config.yaml
model: "image classifier"
dataset: "stained colorectal tissue patches (NCT-CRC-HE-100K)"
train_examples: 90422
image_size: 48
crop_scale_min: 1
horizontal_flip: true
translate: 0.12
rotation_deg: 10
targets: ["tissue"]
num_classes: 9
arch: "resnet"
norm: "batchnorm"
hidden_act: "elu"
padding_mode: "reflect"
depths: [3, 6, 6]
kernel_size: 3
stem: "deep"
avg_pool_shortcut: true
widths: [64, 112, 192]
loss: "cross_entropy"
init: "kaiming_normal"
residual_init: "none"
optimizer: "soap"
beta2: 0.999
learning_rate: 0.0036
beta1: 0.95
shampoo_beta: 0.95
eps: 1e-08
precondition_frequency: 25
max_precond_dim: 512
merge_dims: true
one_sided: false
adamw_lr_other_params: 0.0015
max_grad_norm: 1.0
max_steps: 7900
batch_size: 128
epochs: 11.2
lr_schedule: "step"
warmup_steps: 790
weight_decay: 0.1
adamw_weight_decay_other_params: 0
Rows from block 9 of a small image classifier, named by matrix and row number. Rows with one number belong to one channel. Each number is 500 + 50 x the weight over its row's rms, rounded and kept within 0 to 999. All counts start at 0. Numbers have three digits each. After the name is the row's rms in percent of the matrix's.
After each channel's rows are labels from the 100 images, of 14976, where the channel reaches its highest value: "top examples" is what is common among them. Only what is clearly more common there than usual is listed. The data: stained colorectal tissue patches (NCT-CRC-HE-100K).
# convs0: first 3x3 conv, stride 2 (model.blocks.9.convs.0.weight, 192x112x3x3, each kernel summed), inputs 0-111
# convs1: second 3x3 conv (model.blocks.9.convs.1.weight, 192x192x3x3, transposed, each kernel summed), outputs 0-191

convs0.53 092:480444541535508489477513529496468512450465560597420570452488449564400513495442517520552575518475538519523466523494413487554483367457415505503439461517430512480481508486508626468500538486495545547536547583492451458560452566537542529445485412536421382581531568530579475557564454470581563495571395548470500526559543461499505544529462501517
convs1.53 090:562535447415484495433522471476506516526581605531491517538409505523462505540545485575462500457522467499442518428581510562531459473451553452471540475536401476466510489543402457457470495435538489537516466464486425495524532534492455530539571498462399435513492548611479443449528538480528515475494447497516478619525535422393489487525599457585505445573518525512479500520540551549503530438488489598453483440560513539539566472540432512412445478550411501423481493473620472515430504644529482463498434498577480519468486606495481430426489439591508460521534584521424463549471427373457569505
top examples: tissue: lymphocytes; tissue: normal colon mucosa

convs0.16 088:504549633530532492529425584539399505566546499561456462459559526491570472513556489498413493573576532556393539538571475535548449493464460506467545473489631550422501508558541485601545477506559448521523431537483543609533490528457529531416480472484549598440561502519518536552489479449462439543491487513482490404545491485462556512573478427516
convs1.16 097:507558591445520523468550546487491626541597493459489515367453441524615457435539499440534495530493491445534534415451455482518463478431419568493544581466558493482574476485450596542502502494492429551579485465565433431564525519534537601386481528521547482538465441478390458375533428468609514506560547473508535460477440531467534480588467481477482523522572482475448526512567455538559562482466430481473494454482440489506423443591421542567487523452515557474528493492475498513485514415443449460494501557409482480503484396529364470512480473505432415505449508518508520525482514535434546464
top examples: tissue: normal colon mucosa; tissue: smooth muscle

convs0.90 116:505553518454553474501424512585580461625403501648497585459491541484572557525499467445498396456433498498528593574567518439509511450500457525428543519490449552429452447488489468454483510554478465492560566455533460595524481507501519594490524475492553546532411518461566544497527567540445426471589521451516514464509554593549452509470515479499
convs1.90 097:370474393518581547565594497447521449510549466508489554544579458571501497447556616457464560614529481523510551492512514519511513620503492483481593477515464476538534542567519452501501454569533431523467602500520529570468455521524442602505505491501487483485516525502631480437478524410445476557464548449420541646466539513506471482485538515561502476516579594487550438502554512476498555459509459499529386535512537477465498592519507512565534516545558462506616574510445473578476495499454600495508539398511597456558485451488505498509476512427509447615519531487491450573495483548486566444
top examples: tissue: normal colon mucosa; tissue: lymphocytes

convs0.87 100:498543462527549626410471495491409457504443485411478542517583534547466489527453451523509468473490527435473507371488500621470522548457490472470568440594442552428551456476500567528439524530588608436519424515485499512440523532510443523489481518439521541524435432496470517508605498562446439524500534569573569460454443550447522558575505493486
convs1.87 097:488574600545395584454478550508513465500496519391453482405452423494613407510475417461597461495488477499455523546503543491502486428498426485491557474460500491516500488493442512559503441483511586530468457522519384531542563599486467412460467434387528483492545426489484479493481566503454403544535518465541522564515410482573423510455558521466416495501528490515468504525441542472530468527528514511414603575441459456491393514479589528470469498544478584518537420508467444595473443522456469529584524485498534442478509508572526523408521492426397482553502552566466489557465429432553594490
top examples: tissue: lymphocytes

convs0.80 093:498567504630495518460517561455549466485575524426587493529517531547472469514358519516486542467476516526440500618510547469505461554497443578494471540457513492465512393512453454511429504508524436532495477613548491494442488493460465541472581548523432564497558526538571505548452503497497453516502472488520567533532407580472614647551502429458
convs1.80 094:454416472526553514476530525603494598504461518543544386503531544467503449529515470536436507517561480504507420515469602570445579475512458506537456388425529489585487473484522511548458399502531525535521475570550437457522463524520485488522449569513594553552453470451415552464484460585595429482504459475551532429512486411488543390509541531642468515507495616546519478394496475413487451523522444452427550490542491489554503447614424450573540473545523526443502560545512566430484486517458516560522550427500500447529518548503522535428557586482490535408543506433479503559568423529512430496
top examples: tissue: adipose tissue

convs0.38 093:489408506521448616469458440402429492531447508440471517515561550496519523499420515570541581480473555441472531444464457546551469500414496511518490447457486543393573434583469494452439614504481568559521488478447509489525472540529480524538505470514511496602511458591452451458498502459440443477370564538420423507531513495514448483510570508384
convs1.38 096:499609500532556471608503514490522539489415498448556547508586423535545534496605510513442533490492478535425532517582507516526527522486492455537490532495503521422559514563445426542560480529601519563435481467586544559478438597563373471565515483453466521473432452557469400485550595469539524600470478533518537547402458503481500613488538441469413482515575432436488489536490462515489470559501467450506551542515441458504443502556520521463520417577460490517524499483499494432454436471507475599547474536486542541487453487464515595548485578497459566549406510380438515558409532386466531436
top examples: tissue: cancer-associated stroma

convs0.44 098:561562463533463561510431488337530486534462526425453424520501496615541510535533618479514462587468535450513535450504546433513482458488522583509532411478551570492495558491497554431524572507528489522506502464542438439539471496364558532510445451521522489529418432554529435502413553547531403427532476457498481525438454524503428477533520445463
convs1.44 102:463528503525459464572506460511474506464474578513454483475472533485507569418588570549507496470574496477567490522485475560498463498442451551527509492512544527472551496428507485433535542520519476550462481458490533574429598573461468554552583501588532474442466440466463395476512476560480524541450433431533500588469458489497510470436511464684546485516500418488442507503555440519461523556528411447426447554476483489500511476593496544462452506437559553514539391498508723424554576510546529379471570536463477466516497545449582509522579543543540525548455482538421537532517526493419485547
top examples: tissue: tumour epithelium

convs0.144 089:485598542536413496443586511414506526509451540511546505488531485541561538463610495462445480383545536500482482545564594512533544455498559534404493635463449457510546460450432508433589507434516545467465455435488552537486537490480428557460480502503539558459486454532540465430536562613584411418451508541473467500492538509483561493435509556498
convs1.144 097:462530499469388478530472424575472578512514508497489534474433429583389543467554507515557604410541488441556550570467467392486555481532503508553557477525480490460475367427520465460491527537493458447383529418540500531525624601504598527584558540473503458471559489471464483459424415489457424449570547426387521566480528420468537568587525519506450534487492497554516497471567567559476473521532550513567507519483458533469542465535521489537462571488587487539492509445412623570470591520521475485517552486451502515529528418537465443536569487557502534461500534546487536520499546568436488479
top examples: tissue: tumour epithelium; tissue: smooth muscle

convs0.112 095:435569521459418552500472546473535535556477473443531552438445519451495495527425507556501604432514505528498622506525425452390465495453530469582607446555532521509498512496525563518533543506451434493449557454465542534454450465575456565496483598536559490564594448513452543517401497456529440478476388565558484466471528601515533558552485534525
convs1.112 095:442425532461441516597560521556505534482523483523524525485578555539537551533611522414481477524411524527496615633580492518539596434521453493497605478515490546500634467461541507442500442511471487502522516532489519480513484514394542535474492492468522486458466437517491536461426533446492539513479536562534434485525540566509527490531474450432519543512635482478580553523482574540474542506437509486503537530489512530434487480469521493575537460552443530465598472573507479498392560575610567550524485393518519532565485474543508482546471492607492344543469461448596478616516582515482494445
top examples: tissue: lymphocytes

convs0.156 083:468523519567475490515512518598381404457504508514504487436560509525530574423465380515516553570477512390487498487542507462576494545501416435629480446502525481526481484420537445455521426508492451430485526462475556571463418548493488519507469477541499544578637476535498475567463500500484389436470430473500465458542453563515466581464530464452
convs1.156 099:537422542458599544530552575485546566443421382450504455495527492507510467510497504557368520418513473457524501588501485446477604469533468488561417586391495468401536469489505606453478440445542504499467563600588521471528430554493476553548503457425569445558482556517548429523377520450576478510559501516495514552419457449474563499538485565496488489518543522492529488533491494439474426551464535447494536590597527511556482538533465524549502398498481406512478469537452482509519513507436462444510562519394538487558464375551536440472452474537432522523495446554460511529487593503516567449
top examples: tissue: cancer-associated stroma; tissue: adipose tissue

convs0.181 100:461431444449501491513499510497508480587614494389460513468511399549460497546447592489510509469531546411430502523441488556393569526489549533419430457463556522467544483570466574500521516430549581476382547433571502591446543529502538572510535529497504413467557533488525423493459515496509453621472462456440463440459497532520462485499516431529
convs1.181 097:475531468517490562443472460524449578575540530496502489514481467507540576522441499534541505579416464524476507514487472394438491608532522427486428393536525525436467521524616494526512487544512504492481502489446509495472537433563458465498423418489480447540483501451345504535540598608441457522527412442494478486495552512426503487372398525444519480589490485433495479501549510451482513526469483583557457456511450433557444472578613533463519492497466539460530430490511553454493459518455432430453605446534482555542546481544515442433524563397550552636543521506550498476444420580468542510
top examples: tissue: lymphocytes

convs0.94 084:469563456527450641435496457572547496538374445500462480503578443433457460491519446494437494531419497597548490424443523585498529520451472499487557484476439465443449489495482447479548537585483575456484459485544448457488521442503550465485434547542554466487537448468491466497521510547511520559518573515617543411451385443495428468607449521524
convs1.94 089:534535507572526496488519488421524497512502511530388504521453398499544439495456522429558554564396558471481495476516488422523475508544546599554469502458500413447529555444539496521404540453469491486450480543552482579520525501492520483495470512531487542494537512512542534503455517421500461472476496572477528530537458476526599470433542556475581590498498492513427442518474427522511509400437423387491468564447581625466465515409442496475571527463504526560605418525420537541527409592473457439642495599481518448548535558557452512415515512486496575441503499483423590505538583468479546591
top examples: tissue: adipose tissue

convs0.93 089:522529546548466573474475480434565474463513533492472433507506493520526351595493498490521520492499427397569449599519503601477455517532463488459546462439459527448537512479445538494395547481531565548553514466557550605478505522510524525463511551454590504480542494517491525538395361601462512529568483623504469516446437520510587521526512469467
convs1.93 102:566410358563358450504575535531491504532478523553398509505454472524428522462423569580488599526517449467499546472398524489568544551564458518501395389412593548518442511491439500488415578557447503552579377446506479397629504449526562470427503491523532551529452475498531535472597425529556553462466488495421474547541472466489448491478465510441558586503471492495488505410511515449548507522469497499472479519484511458530475496542520463454456522481526448573507494487546532525454481507492552487526486442419482566486484483517492400545429592526498545463506491531586588518547495546531454563
top examples: tissue: adipose tissue

convs0.98 105:468490625575451464474498498519440453453450470432504531433525561618503519460488482454520494475461390511469501508546460457517513547481482586446626446435511532448528551507434542476531407541519365440537497474513505595467460467503421484495460509549485443531543511439536491372591548565452512471545558481502446530479546587426536495549495484542
convs1.98 110:468440500419476530419511533390492603420521544430475470504405495480384464543525588548423570541569505495529531411527502474561495438514411577412472499539508519494530509442494588418445422475508588492491528547496498529479538540587484525481468552495473610404585508517425546501451500499477504456490585500544470527485516550480533492557577525482502523508535590454540498466602478556475518480464481391549517405488520582521510578558433465558531523469514512536595544490439476560421514453575455494502567436572533538584487482489464565509556497547422473464533497438459638535472558526520455546
top examples: tissue: tumour epithelium

convs0.104 102:492369514524450497457485427458570452479450508514453513469514431542479459512429532447536515493483531481527448402465476382473553443506446558527458444465520472543500471471491543410498505544426382424442514547526520541544473459456542465530527549521418380537442571543597543506437458414571439482519476490426422443490537516478380524447492521505
convs1.104 106:546458522401492517500472492461518585546453463549552511549502602553477514510498490567493513607444487563503535531531604513552599447476566523432480553485589486570539516515492543568515479476542630546491543467527531504519516511536485522573558578500440501495525600493492484543472596588442483510434457483468498501473546497388568529489479510475460497561492539492483570510461545569449529476488494474454456447556457548532504541502577603384519430476488523504551610520428589459453407492498522581483536529599474425487624544490533574560481488395477390538479523469562452501424480597485560453
top examples: tissue: cancer-associated stroma

convs0.76 098:525548490453467521417550472478509522526542512520500424492495499543466559460446553544580577502524502411493511427477481529536542543590499619436453434388479445436504505577424553534509549483426504473469474531486481475521529501574519503517546409533400442480530515501531418418450531412505500420581418535513510428528608477460460579389454493516
convs1.76 083:428525521472526529485501530468535597571475493421406508505484508525411491501503583491502484491384460428459519563491461516496490465380467522509564423462499487546565489446426492481442440449406467562459541485412561412492521570509558473540517511516468492545573482564486455536542594510421439522565452378564611488527508520512544564583541476547517452557479504486427481455526416532494533483458517482460432493451532448512523586533432454447529447498404465511398443560528531433397442497557534556521544525602482539546457490507489595470495521583589556544477554468514501467411492551387488528
top examples: tissue: lymphocytes

convs0.140 112:504571413534504477542524425463611469509423510558537489485533518513481525469557463433495521465611471547502483497455491427467565485600575528572645632410487517522544500426537511531540451487562501461413533526531511457484478571449485526442424475498449512529443526526458503408441449484536515450565438523463491496430521472472556577413492419493
convs1.140 110:481391609559502605496492486530461445505425516542510461418467475521461476466435623526548543537476442481596507536542464521663485478539476469506513455505551518512523488450530504514463551501416493418545564470501549447470496520445573485475477500528512544506593427542495586469497472433548469440468584418489487395479538482535536506478492467505595560425507525495515432435458518537502478511428526441506407488524544534419577483405402470424488427548627498532487443500455529540532424515525560475464414599492472421551488517420497571491595563574438561424500531476490486459548543476489474492
top examples: tissue: tumour epithelium

convs0.33 097:434494554498530527449444458536454505594508491476441683597547439477526500458538527518485553383537489420553499543561510538485654487500505559423501426421484461418521518477442624414510471519499447534491441487446471516594470537550524592501496497496515472478468437436520441470545485481518462547504446548490531457534509496504454468506479574526
convs1.33 099:491532495527573648519424498507495507520476610566474490515475501574514499460499495491555516517465452477535554481497526548488547508504495448447570423501484535446515563487559516563531499517458501538508571452543510422518422421501453536432480491510516503392508434512516468515490543486448535511569547512452508583495514481444473416474433518479502485561605400516534440388413608469455467609500502507473483531498427499542534485424616592616471464432490522549550453610458564553481524553613468527535431449554515546624518567513592438520516590464491470530520499535423474554444496476564590472
top examples: tissue: lymphocytes