config = dict(
    train_examples=90422,
    rotation_deg=10,
    targets=['tissue'],
    kernel_size=3,
    avg_pool_shortcut=True,
    beta1=0.95,
    adamw_lr_other_params=0.0015,
    batch_size=128,
    weight_decay=0.1,
)
Rows from block 12 of a small image classifier, named by matrix and row number. Rows with one number belong to one channel. Each number is 128 + 32 x the weight over its row's rms, rounded and kept within 0 to 255. All counts start at 0.
After each channel's rows are labels from the 100 images, of 14976, where the channel reaches its highest value: "strongest on" is what is common among them. Only what is clearly more common there than usual is listed. The data: stained colorectal tissue patches (NCT-CRC-HE-100K). In brackets: how many of the 100, against the usual share in percent.
# convs0: first 3x3 conv (model.blocks.12.convs.0.weight, 192x192x3x3, each kernel summed), inputs 144-191
# convs1: second 3x3 conv (model.blocks.12.convs.1.weight, 192x192x3x3, transposed, each kernel summed), outputs 144-191

convs0.9 [180 148  92 100 134  66 128 145  58 126 131 177  92  84  94 107 155 192 114 133 136 150 169 168 131 151 218  87 135 155 111 108  75 147 105 101 142  93 108 135 114 134 116  66 147 114  99 148]
convs1.9 [156 114  82 174 161 119 181 112 100  88 129 148 151  90 160 135 150 152  78 211 139  94  65 136 121 165 143 151 162 129 110 145 143  46 119 152  84 162 121 173  98  75 120 102 135 159 134 101]
strongest on: tissue: adipose tissue (76 vs 10.3)

convs0.85 [162  57 164  94  93 127  59 158  34 104 187 118 136 107 125 123  70 102 127 128 119 151 154 146  77 136 122 162 118 222 120 180 178 136 131 166 178 139 134 134 116 118 120  73 169 217 133 108]
convs1.85 [179  97 175 142 147 138 123 125 207  98 161  94 145  81 131 158 158 159 144  82 132 118  43 142 110 148 130 125  80 122 166 136 154 139  97  24 139 112 130 119 113  99 127 107 179 125 154 148]
strongest on: tissue: smooth muscle (54 vs 13.5)

convs0.25 [170 173 175 180 111 101  75 139 115 159 101 109 172 141 159  98 178  64  60 206 151 171 102  96  87 125 128 169 128 124 113 144 139 127 155 150 197  89 141 109 138 129 144 161  80 147 151  90]
convs1.25 [182 147  82 123 133 105  74 153 150 121 121 128 124 120 135  88 105  91 135 117 184 183 146  87 153  89 119 130 111 147 112 117 105 160 129  95  92 167 110 133  98 163 101 125 174 140  77 152]
strongest on: tissue: normal colon mucosa (100 vs 8.5)

convs0.46 [ 98 127 140 158 146  76  99 179 181  89 137 122 131 139 115  44 100 156  89 131 141 108  92 112 160 102  93 149 189 118 142 161  63 129 135 165 127 135 148  96 125 139 140  67 170 109 131 155]
convs1.46 [137 121 119 148 153 128 161 113 130 101 107  99 117  82  99 127 134 198 139 120 145 116 158 107 147  78  98 128  69 137 135 143 133 169  76 131 115 129  95  89 110 104  44   0 139 149 125 114]
strongest on: tissue: adipose tissue (94 vs 10.3)

convs0.36 [139 132 127 129 125 130 111 130 103  55 161  77 150 113 183 183 109 132 132 103  84 112 117 121 149 110  97 158 145 128  79  98 145 160 145 159 163 111 155  87 191 193 161  70 155 167 125 109]
convs1.36 [136 163 164 112 112 157 132 109 101 190 123 112 152 171 116  88 100  64 163 115  90 125 117 133  91 127 120 143 107 180 113 132 178 156  97 154 169 100 157 142 156 165 100 143 118  99 108  83]
strongest on: tissue: lymphocytes (100 vs 11.6)

convs0.1 [106  94 102 102 104 172 156 131 111 151 180 134 181 117 145 135 120  62 160  77 139 150  58  89 120 170 160 120 108 164 114 123 160  93 132 130 134 117 128 195 132 121 101 145 138 174 130 164]
convs1.1 [162 138 175 128 158 110 145 134 142 127 164 145 132 113 126  91 126 137  92 115 156 115 134 162  82 109 139 119 132 133 160 128 115 138 122 111 121 133 136  99 145 114 127 115 111 178 139 126]
strongest on: tissue: adipose tissue (92 vs 10.3)

convs0.27 [170 139 167 110 122 139 103 103 171 177 155 106 107 120 109  73 123 131 145 103 110  87  93 154 119  79 119 112 154  72 157 182 169 106 131 124 123 148  66 108 149 126  96 118 202 125 165 123]
convs1.27 [130 111 156 178 148 158 118 123 124 119 100  77 104 127 137  86 122 134 151  73 155 143 142 193 158 137 140 160 156 155 170 120 153 100 146 197 160 102 116  76 137 160 153 123 126 166  80 180]
strongest on: tissue: tumour epithelium (55 vs 14.8); tissue: smooth muscle (45 vs 13.5)

convs0.67 [121 138 174 127 154 120 160 123 116 108  74 150  97 187 200 155 151 117 159 154  92 151 140 156 147 132 164 103 150 144 134 155 191 154  98  50 136 116  91 157 166 105 119 107 117 147 123 110]
convs1.67 [118 140 100 150 182 142 122 111  96 156 127 141 178 102 171 153 106 139 117 117  65 125  99  87  86  86 108 125 123 101 160 100 116 121 157 123  94 164 120  95 156 155 159 157 170 120 210 122]
strongest on: tissue: adipose tissue (80 vs 10.3)

convs0.70 [153  91 110  86 128 133  92 101  80 161 122 162 138 159 141 133 129 143 172 147 114  63  29 143 105  64 170 129 133 141  97 131 109 185 104 129  94  95 102 139 110  94 137 127 160 158 115 152]
convs1.70 [157 147 111 149 173 124 149 148 156 134 150 115 146 140 119 151 171 125 116  33  65 162 155 151 155 168 164 156 172 145 140 132 157 148 111 136 110 140 115 136 107 142 135 116  70 216  93 138]
strongest on: tissue: smooth muscle (55 vs 13.5); tissue: normal colon mucosa (26 vs 8.5)

convs0.140 [108 188 143 176 128 172  76 150 140 152 100 125 181 154 106  78 138 159 166 118 134  42  85 142 140 130 122 105 197 112 151 117  94 143 143 190 109 144 110 113 125 180 142 111 103 113 183 131]
convs1.140 [ 89 148 129 126 114 161 158  89 110 106  90 108  97 136 113 123  93 108 116  72  84 142 198 121 110 180  78 148 195 130 140 153 165 138 197 141 131  75  75  82 116 115 128 108 160 101 144 128]
strongest on: tissue: lymphocytes (100 vs 11.6)

convs0.102 [132 152 130 120 109 142  99 102 132 117  99 114  90 146 133 178 122 146 145  77 145 180 119  95 155 155 135 151  80 172  99 124 121 133  97 157 135 111 129 104 156 112 185 149  64  82 119 154]
convs1.102 [120 211 160 155  62 136 173 138 123 153 110 119 138 151 112  92 150 139 133 118 124 120 138 151 114 145 124 149 140 135  81 176 178 178 112  99 130 183 139 188 121 164 118 163 131 132 123 102]
strongest on: tissue: lymphocytes (100 vs 11.6)

convs0.17 [149 161 144  87 132 166 119 137  92 159 129 146 118 182 110 110 132 182  74 108 111  80 156 130 211 111 104 149 163 108 206 157  74 147  63 130 122  86 103  66 192 123 123 127 138 138  95 150]
convs1.17 [160 156 179 152 146 127 151 139 108 167  74  86 102 145  96  64 183  91  53 112 137  80 139 108 150 103 114  90  23  55 174 104 104 128 120 176 110  89 107  84 106 139 149 165 163 100 134 118]
strongest on: tissue: tumour epithelium (99 vs 14.8)

convs0.143 [133 185 141 140 130 117 108 116 113 143 124 131 131 121 181 163 130 114 239 127  94 231 101 106 213 112 116 114 138 110 137 104 120 118 106  75 142 117 159 165 144 133 116 137 117 124 116 117]
convs1.143 [ 84 100 154 127 120 144  99 131  93 158 114 167 107 121 116 149 112 144  70 123 123 136 131 155 121 153 140 174 158 144 135  60 100 108 122 143 149 112 154 137  76 145 133  99 198 107 171  89]
strongest on: tissue: lymphocytes (100 vs 11.6)

convs0.157 [110 122 174 108 148  74 135 119 107  83 137 131 151 100 115  84  88 112 153  72 108 137 107  86 146 115 112  83  68 128 112 161 154  71 136 151 122 132 127 137 131 125  56 123 226 149 131 163]
convs1.157 [167  89 150 149 143 179  94 117 132 154 134 115 162 161 137 128  70 149 171  71  93 130  92 166 129 197 165 143  44 173 163 167 124 121 122 120 166 110 105 156 154 171 158  70  59 173  85 105]
strongest on: tissue: tumour epithelium (86 vs 14.8)

convs0.80 [105 167 141 135 151  70 157 104  91  96 159 143  95 119 170 114 130 135 145 103 102 192  78 155 176 255 127 106 120 152 173  98 108 158  76  83 136 110 137 114 101 127  86 137  97 161  64 161]
convs1.80 [161  61 213 112  88 116 119 134 131 144 109 152 183 160 162 146  90 137 114 152 129 161  85 109 143 135 146 122 123  98  84 131  88 105 138 140 100 100  92 116 116 161 132 114 165  82 140 104]
strongest on: tissue: normal colon mucosa (89 vs 8.5)

convs0.115 [140  95 170  55  94 114  73 132 155 110 119 113 164 173 108 127 123  94 182  98 156 191 146 129 122 162 182 104 134 164 105  76 109 133 100 168 109 112 131 178 141 103  89 112 150 158 117  95]
convs1.115 [ 83 120 102 149 146 133  73 170 157  92 117 140 111  73 130 195 148 140 108 119 127 113 141 128 150 107 174 140 129  98 167 137 104 170 141 146 144 122 148 115 123 147 125 130 189 124 173 116]
strongest on: tissue: adipose tissue (71 vs 10.3)

convs0.177 [ 64  75 171 163 101 158  53 162 130 171 176 112 125 102 152 168 181 109 166  88 133 143 193 193 159 114 122 135  67 134  84 133 137 133 174 148 174 115 135 150 163 170 127 111 130 157 147 118]
convs1.177 [155 194 189  90 111 153 163  83  79 143 140  80 141 123 130  69 128 139 151 117 116 122 122 114  86 119 147 157 218 145 133 128 153 114 108 108 133 134 139 158 118 149 107 145 115 143 149 106]
strongest on: tissue: lymphocytes (100 vs 11.6)

convs0.87 [151 153 154 125 100 150 111 131 117 134 166 157  98 161 168 124 150  91 158 123 158  98 137 109  92 156 155 112 134  72  82 122 111 114 201 149 187 150 146 114 134 129  95 109 143 181 131 147]
convs1.87 [112 123 123 116 173 123  81 163 156  96 163 159 196 115  97 124 155 131  48 204 149 158 134 123 100  89 121 140 135 151 184 126 161 119  93  78 102 104  97 187 129 111 126 158 131 146  97 115]
strongest on: tissue: normal colon mucosa (65 vs 8.5); tissue: smooth muscle (35 vs 13.5)

convs0.121 [130  81 111 164 169 112 155 126 138 128  86 128 140 130 130  79 177 108 218 156 121 176 167 134 134  91 108 129 141  82 149  75 117 169  51  79 111  98 101  71 123 143 120 102  78  72  84 150]
convs1.121 [ 55 103 109 131 101 161 192 113 104 106 103 168 132 152 162 103 108 140 116  93  80 163 125 128 159 141 130 127 127 154 127 124 135 143 220 164 136 124 129 105 139 147  96 138 132 135 154 110]
strongest on: tissue: lymphocytes (100 vs 11.6)

convs0.71 [151 122 138  79 137  82 127 126 101 113 138 205 168 117  82 151  52 118  82 110 107 152  96 175 165 158 136  69 180 120 160 159 204 116 154  56 108 100  64 141 132 104 123 118 160 134  98 154]
convs1.71 [139 155 182 165 130 154  92 134 114 140 153  87 170 184 116 140 119  94 151 149 120 147  97 138 211 202 146 160  70  63 161  77 100 115 127 169  88  88 143 132  70 130 155 134 168 118  98 111]
strongest on: tissue: tumour epithelium (95 vs 14.8)

convs0.152 [155 102 125  92 118 187  99 109 153 188 126 106  80 128  91 152 146 217 193 131 129 124 123 162 132 142 195 142 100 149  99  84 125 149 101 132  60 104 137 159 133 118 145 168 107 106 175 105]
convs1.152 [132 120 146 133 151 131 129 122 185 145 108 163  77 124 133 133 170 162  30 157 101 144 139  93 119  74 131 131 130  89 134 102 133 159 148 106  78 189 134 151 138  89 174 162 125 130 146 142]
strongest on: tissue: adipose tissue (40 vs 10.3)

convs0.40 [172 126 158  82 170 130 124 103 122 123  84 134 126 127 102  76 131 110  88 156 139 172 140 115 129 124 124 128 114 125 130 142 110  86  99 107 100 163  81 148 119 110  99  91 189 164 123 100]
convs1.40 [152 124  93 125 154 180 109 163  96 122 119 118 112 108 108 129 128 152 190  85 119 141 129 108 129 161 119 138 104  91 151  65 118 112  70 109 149 174 127 166  80 148 109 113  84 157 151 113]
strongest on: tissue: adipose tissue (56 vs 10.3); tissue: smooth muscle (43 vs 13.5)

convs0.32 [125 216 101 130 144 128 119 127 120 170 132 155 152 141 108 121 143 113  60 118 121 130  78 181 167 128 138 165  88  69 182 132 137 192 133 113 182  79 118 126 147 123 141 133 119 125 166  67]
convs1.32 [135 144 176 137 127 120 110 111 169 190 129 126 129 180 106 118 127 107  78 194 141 110 110  93 148 140 139  94 123 126 140 171 105  77 139 118 129  68 139 109  59 111 140 108 147 141  93 148]
strongest on: tissue: normal colon mucosa (100 vs 8.5)

convs0.95 [193 177 132 121 190 139 145 173  80 149 183 106 196 122  85 149 114 110 183 104 195 108 114 115 175 188 130 147 135 114 155 181 137 166 137 168 147 177 174 109 124 179 144  95 133 150 144 130]
convs1.95 [ 30 207 190 122 103 151 163 114 142 135 142 152 155 151  64 103  98 130 109 103 122 110 177 112 144 142 131  99  89 153 199 227 137  90 150 164 130 175  96 128 136 113  84 139 178 104  84 149]
strongest on: tissue: lymphocytes (100 vs 11.6)

convs0.178 [121 139 149  62 106 175 122 159 152 111  74  89 123 170 133 118 113 203 145 122 144 157 167  88 175 131 157 118 145  98 116 132 119 127  77 129 119 162 143 140 130 111 140 164 136 122 139 167]
convs1.178 [ 80 115  77 107 186 149 105 146 142  79 118 124 106  72 173 122 143 168 189 125 111 140 175  92 127 124 118  88  67 168 145  52  70 163 152 107 147  86 170 163 118 111 152 127 166  92 131 113]
strongest on: tissue: adipose tissue (75 vs 10.3)

convs0.168 [165 138 128 108 107 173 149 105 172 123 114 186 105 116 141 142 121 146 162  73 151 132 120 155 159 111  50 166 121 129 190 118 108 106 142 154 195 145 135  76 146 192 164 139 170  98 147 154]
convs1.168 [106 140  77 141 106 174  93 148 164 204 139 138 138 104  84  85 159  86 140 178 162 116 144 114 134 120 144 195 151 178 170 117 115 114 188 189 113 143 138 103 157 120 125 111 154  83 154 130]
strongest on: tissue: lymphocytes (100 vs 11.6)

convs0.63 [140 143  98 111 134 129 105  97 104  90 129 128  97 117  65 112 129 154  37 143 137  82  87  74 140 174 149 126 146 138  88 129 165  99 159 118 131 184  47 155 108 139 147 130 158 202 105  94]
convs1.63 [219 150 121 160 152 137 108 150 101 197  99 112 176  95 165 165 152 122 109 134 125 152 136 136  59 131 150 173  71 135 119  94 155 147  89 129 122 122 125  87 120 133 156 105 109 149 102 162]
strongest on: tissue: normal colon mucosa (73 vs 8.5)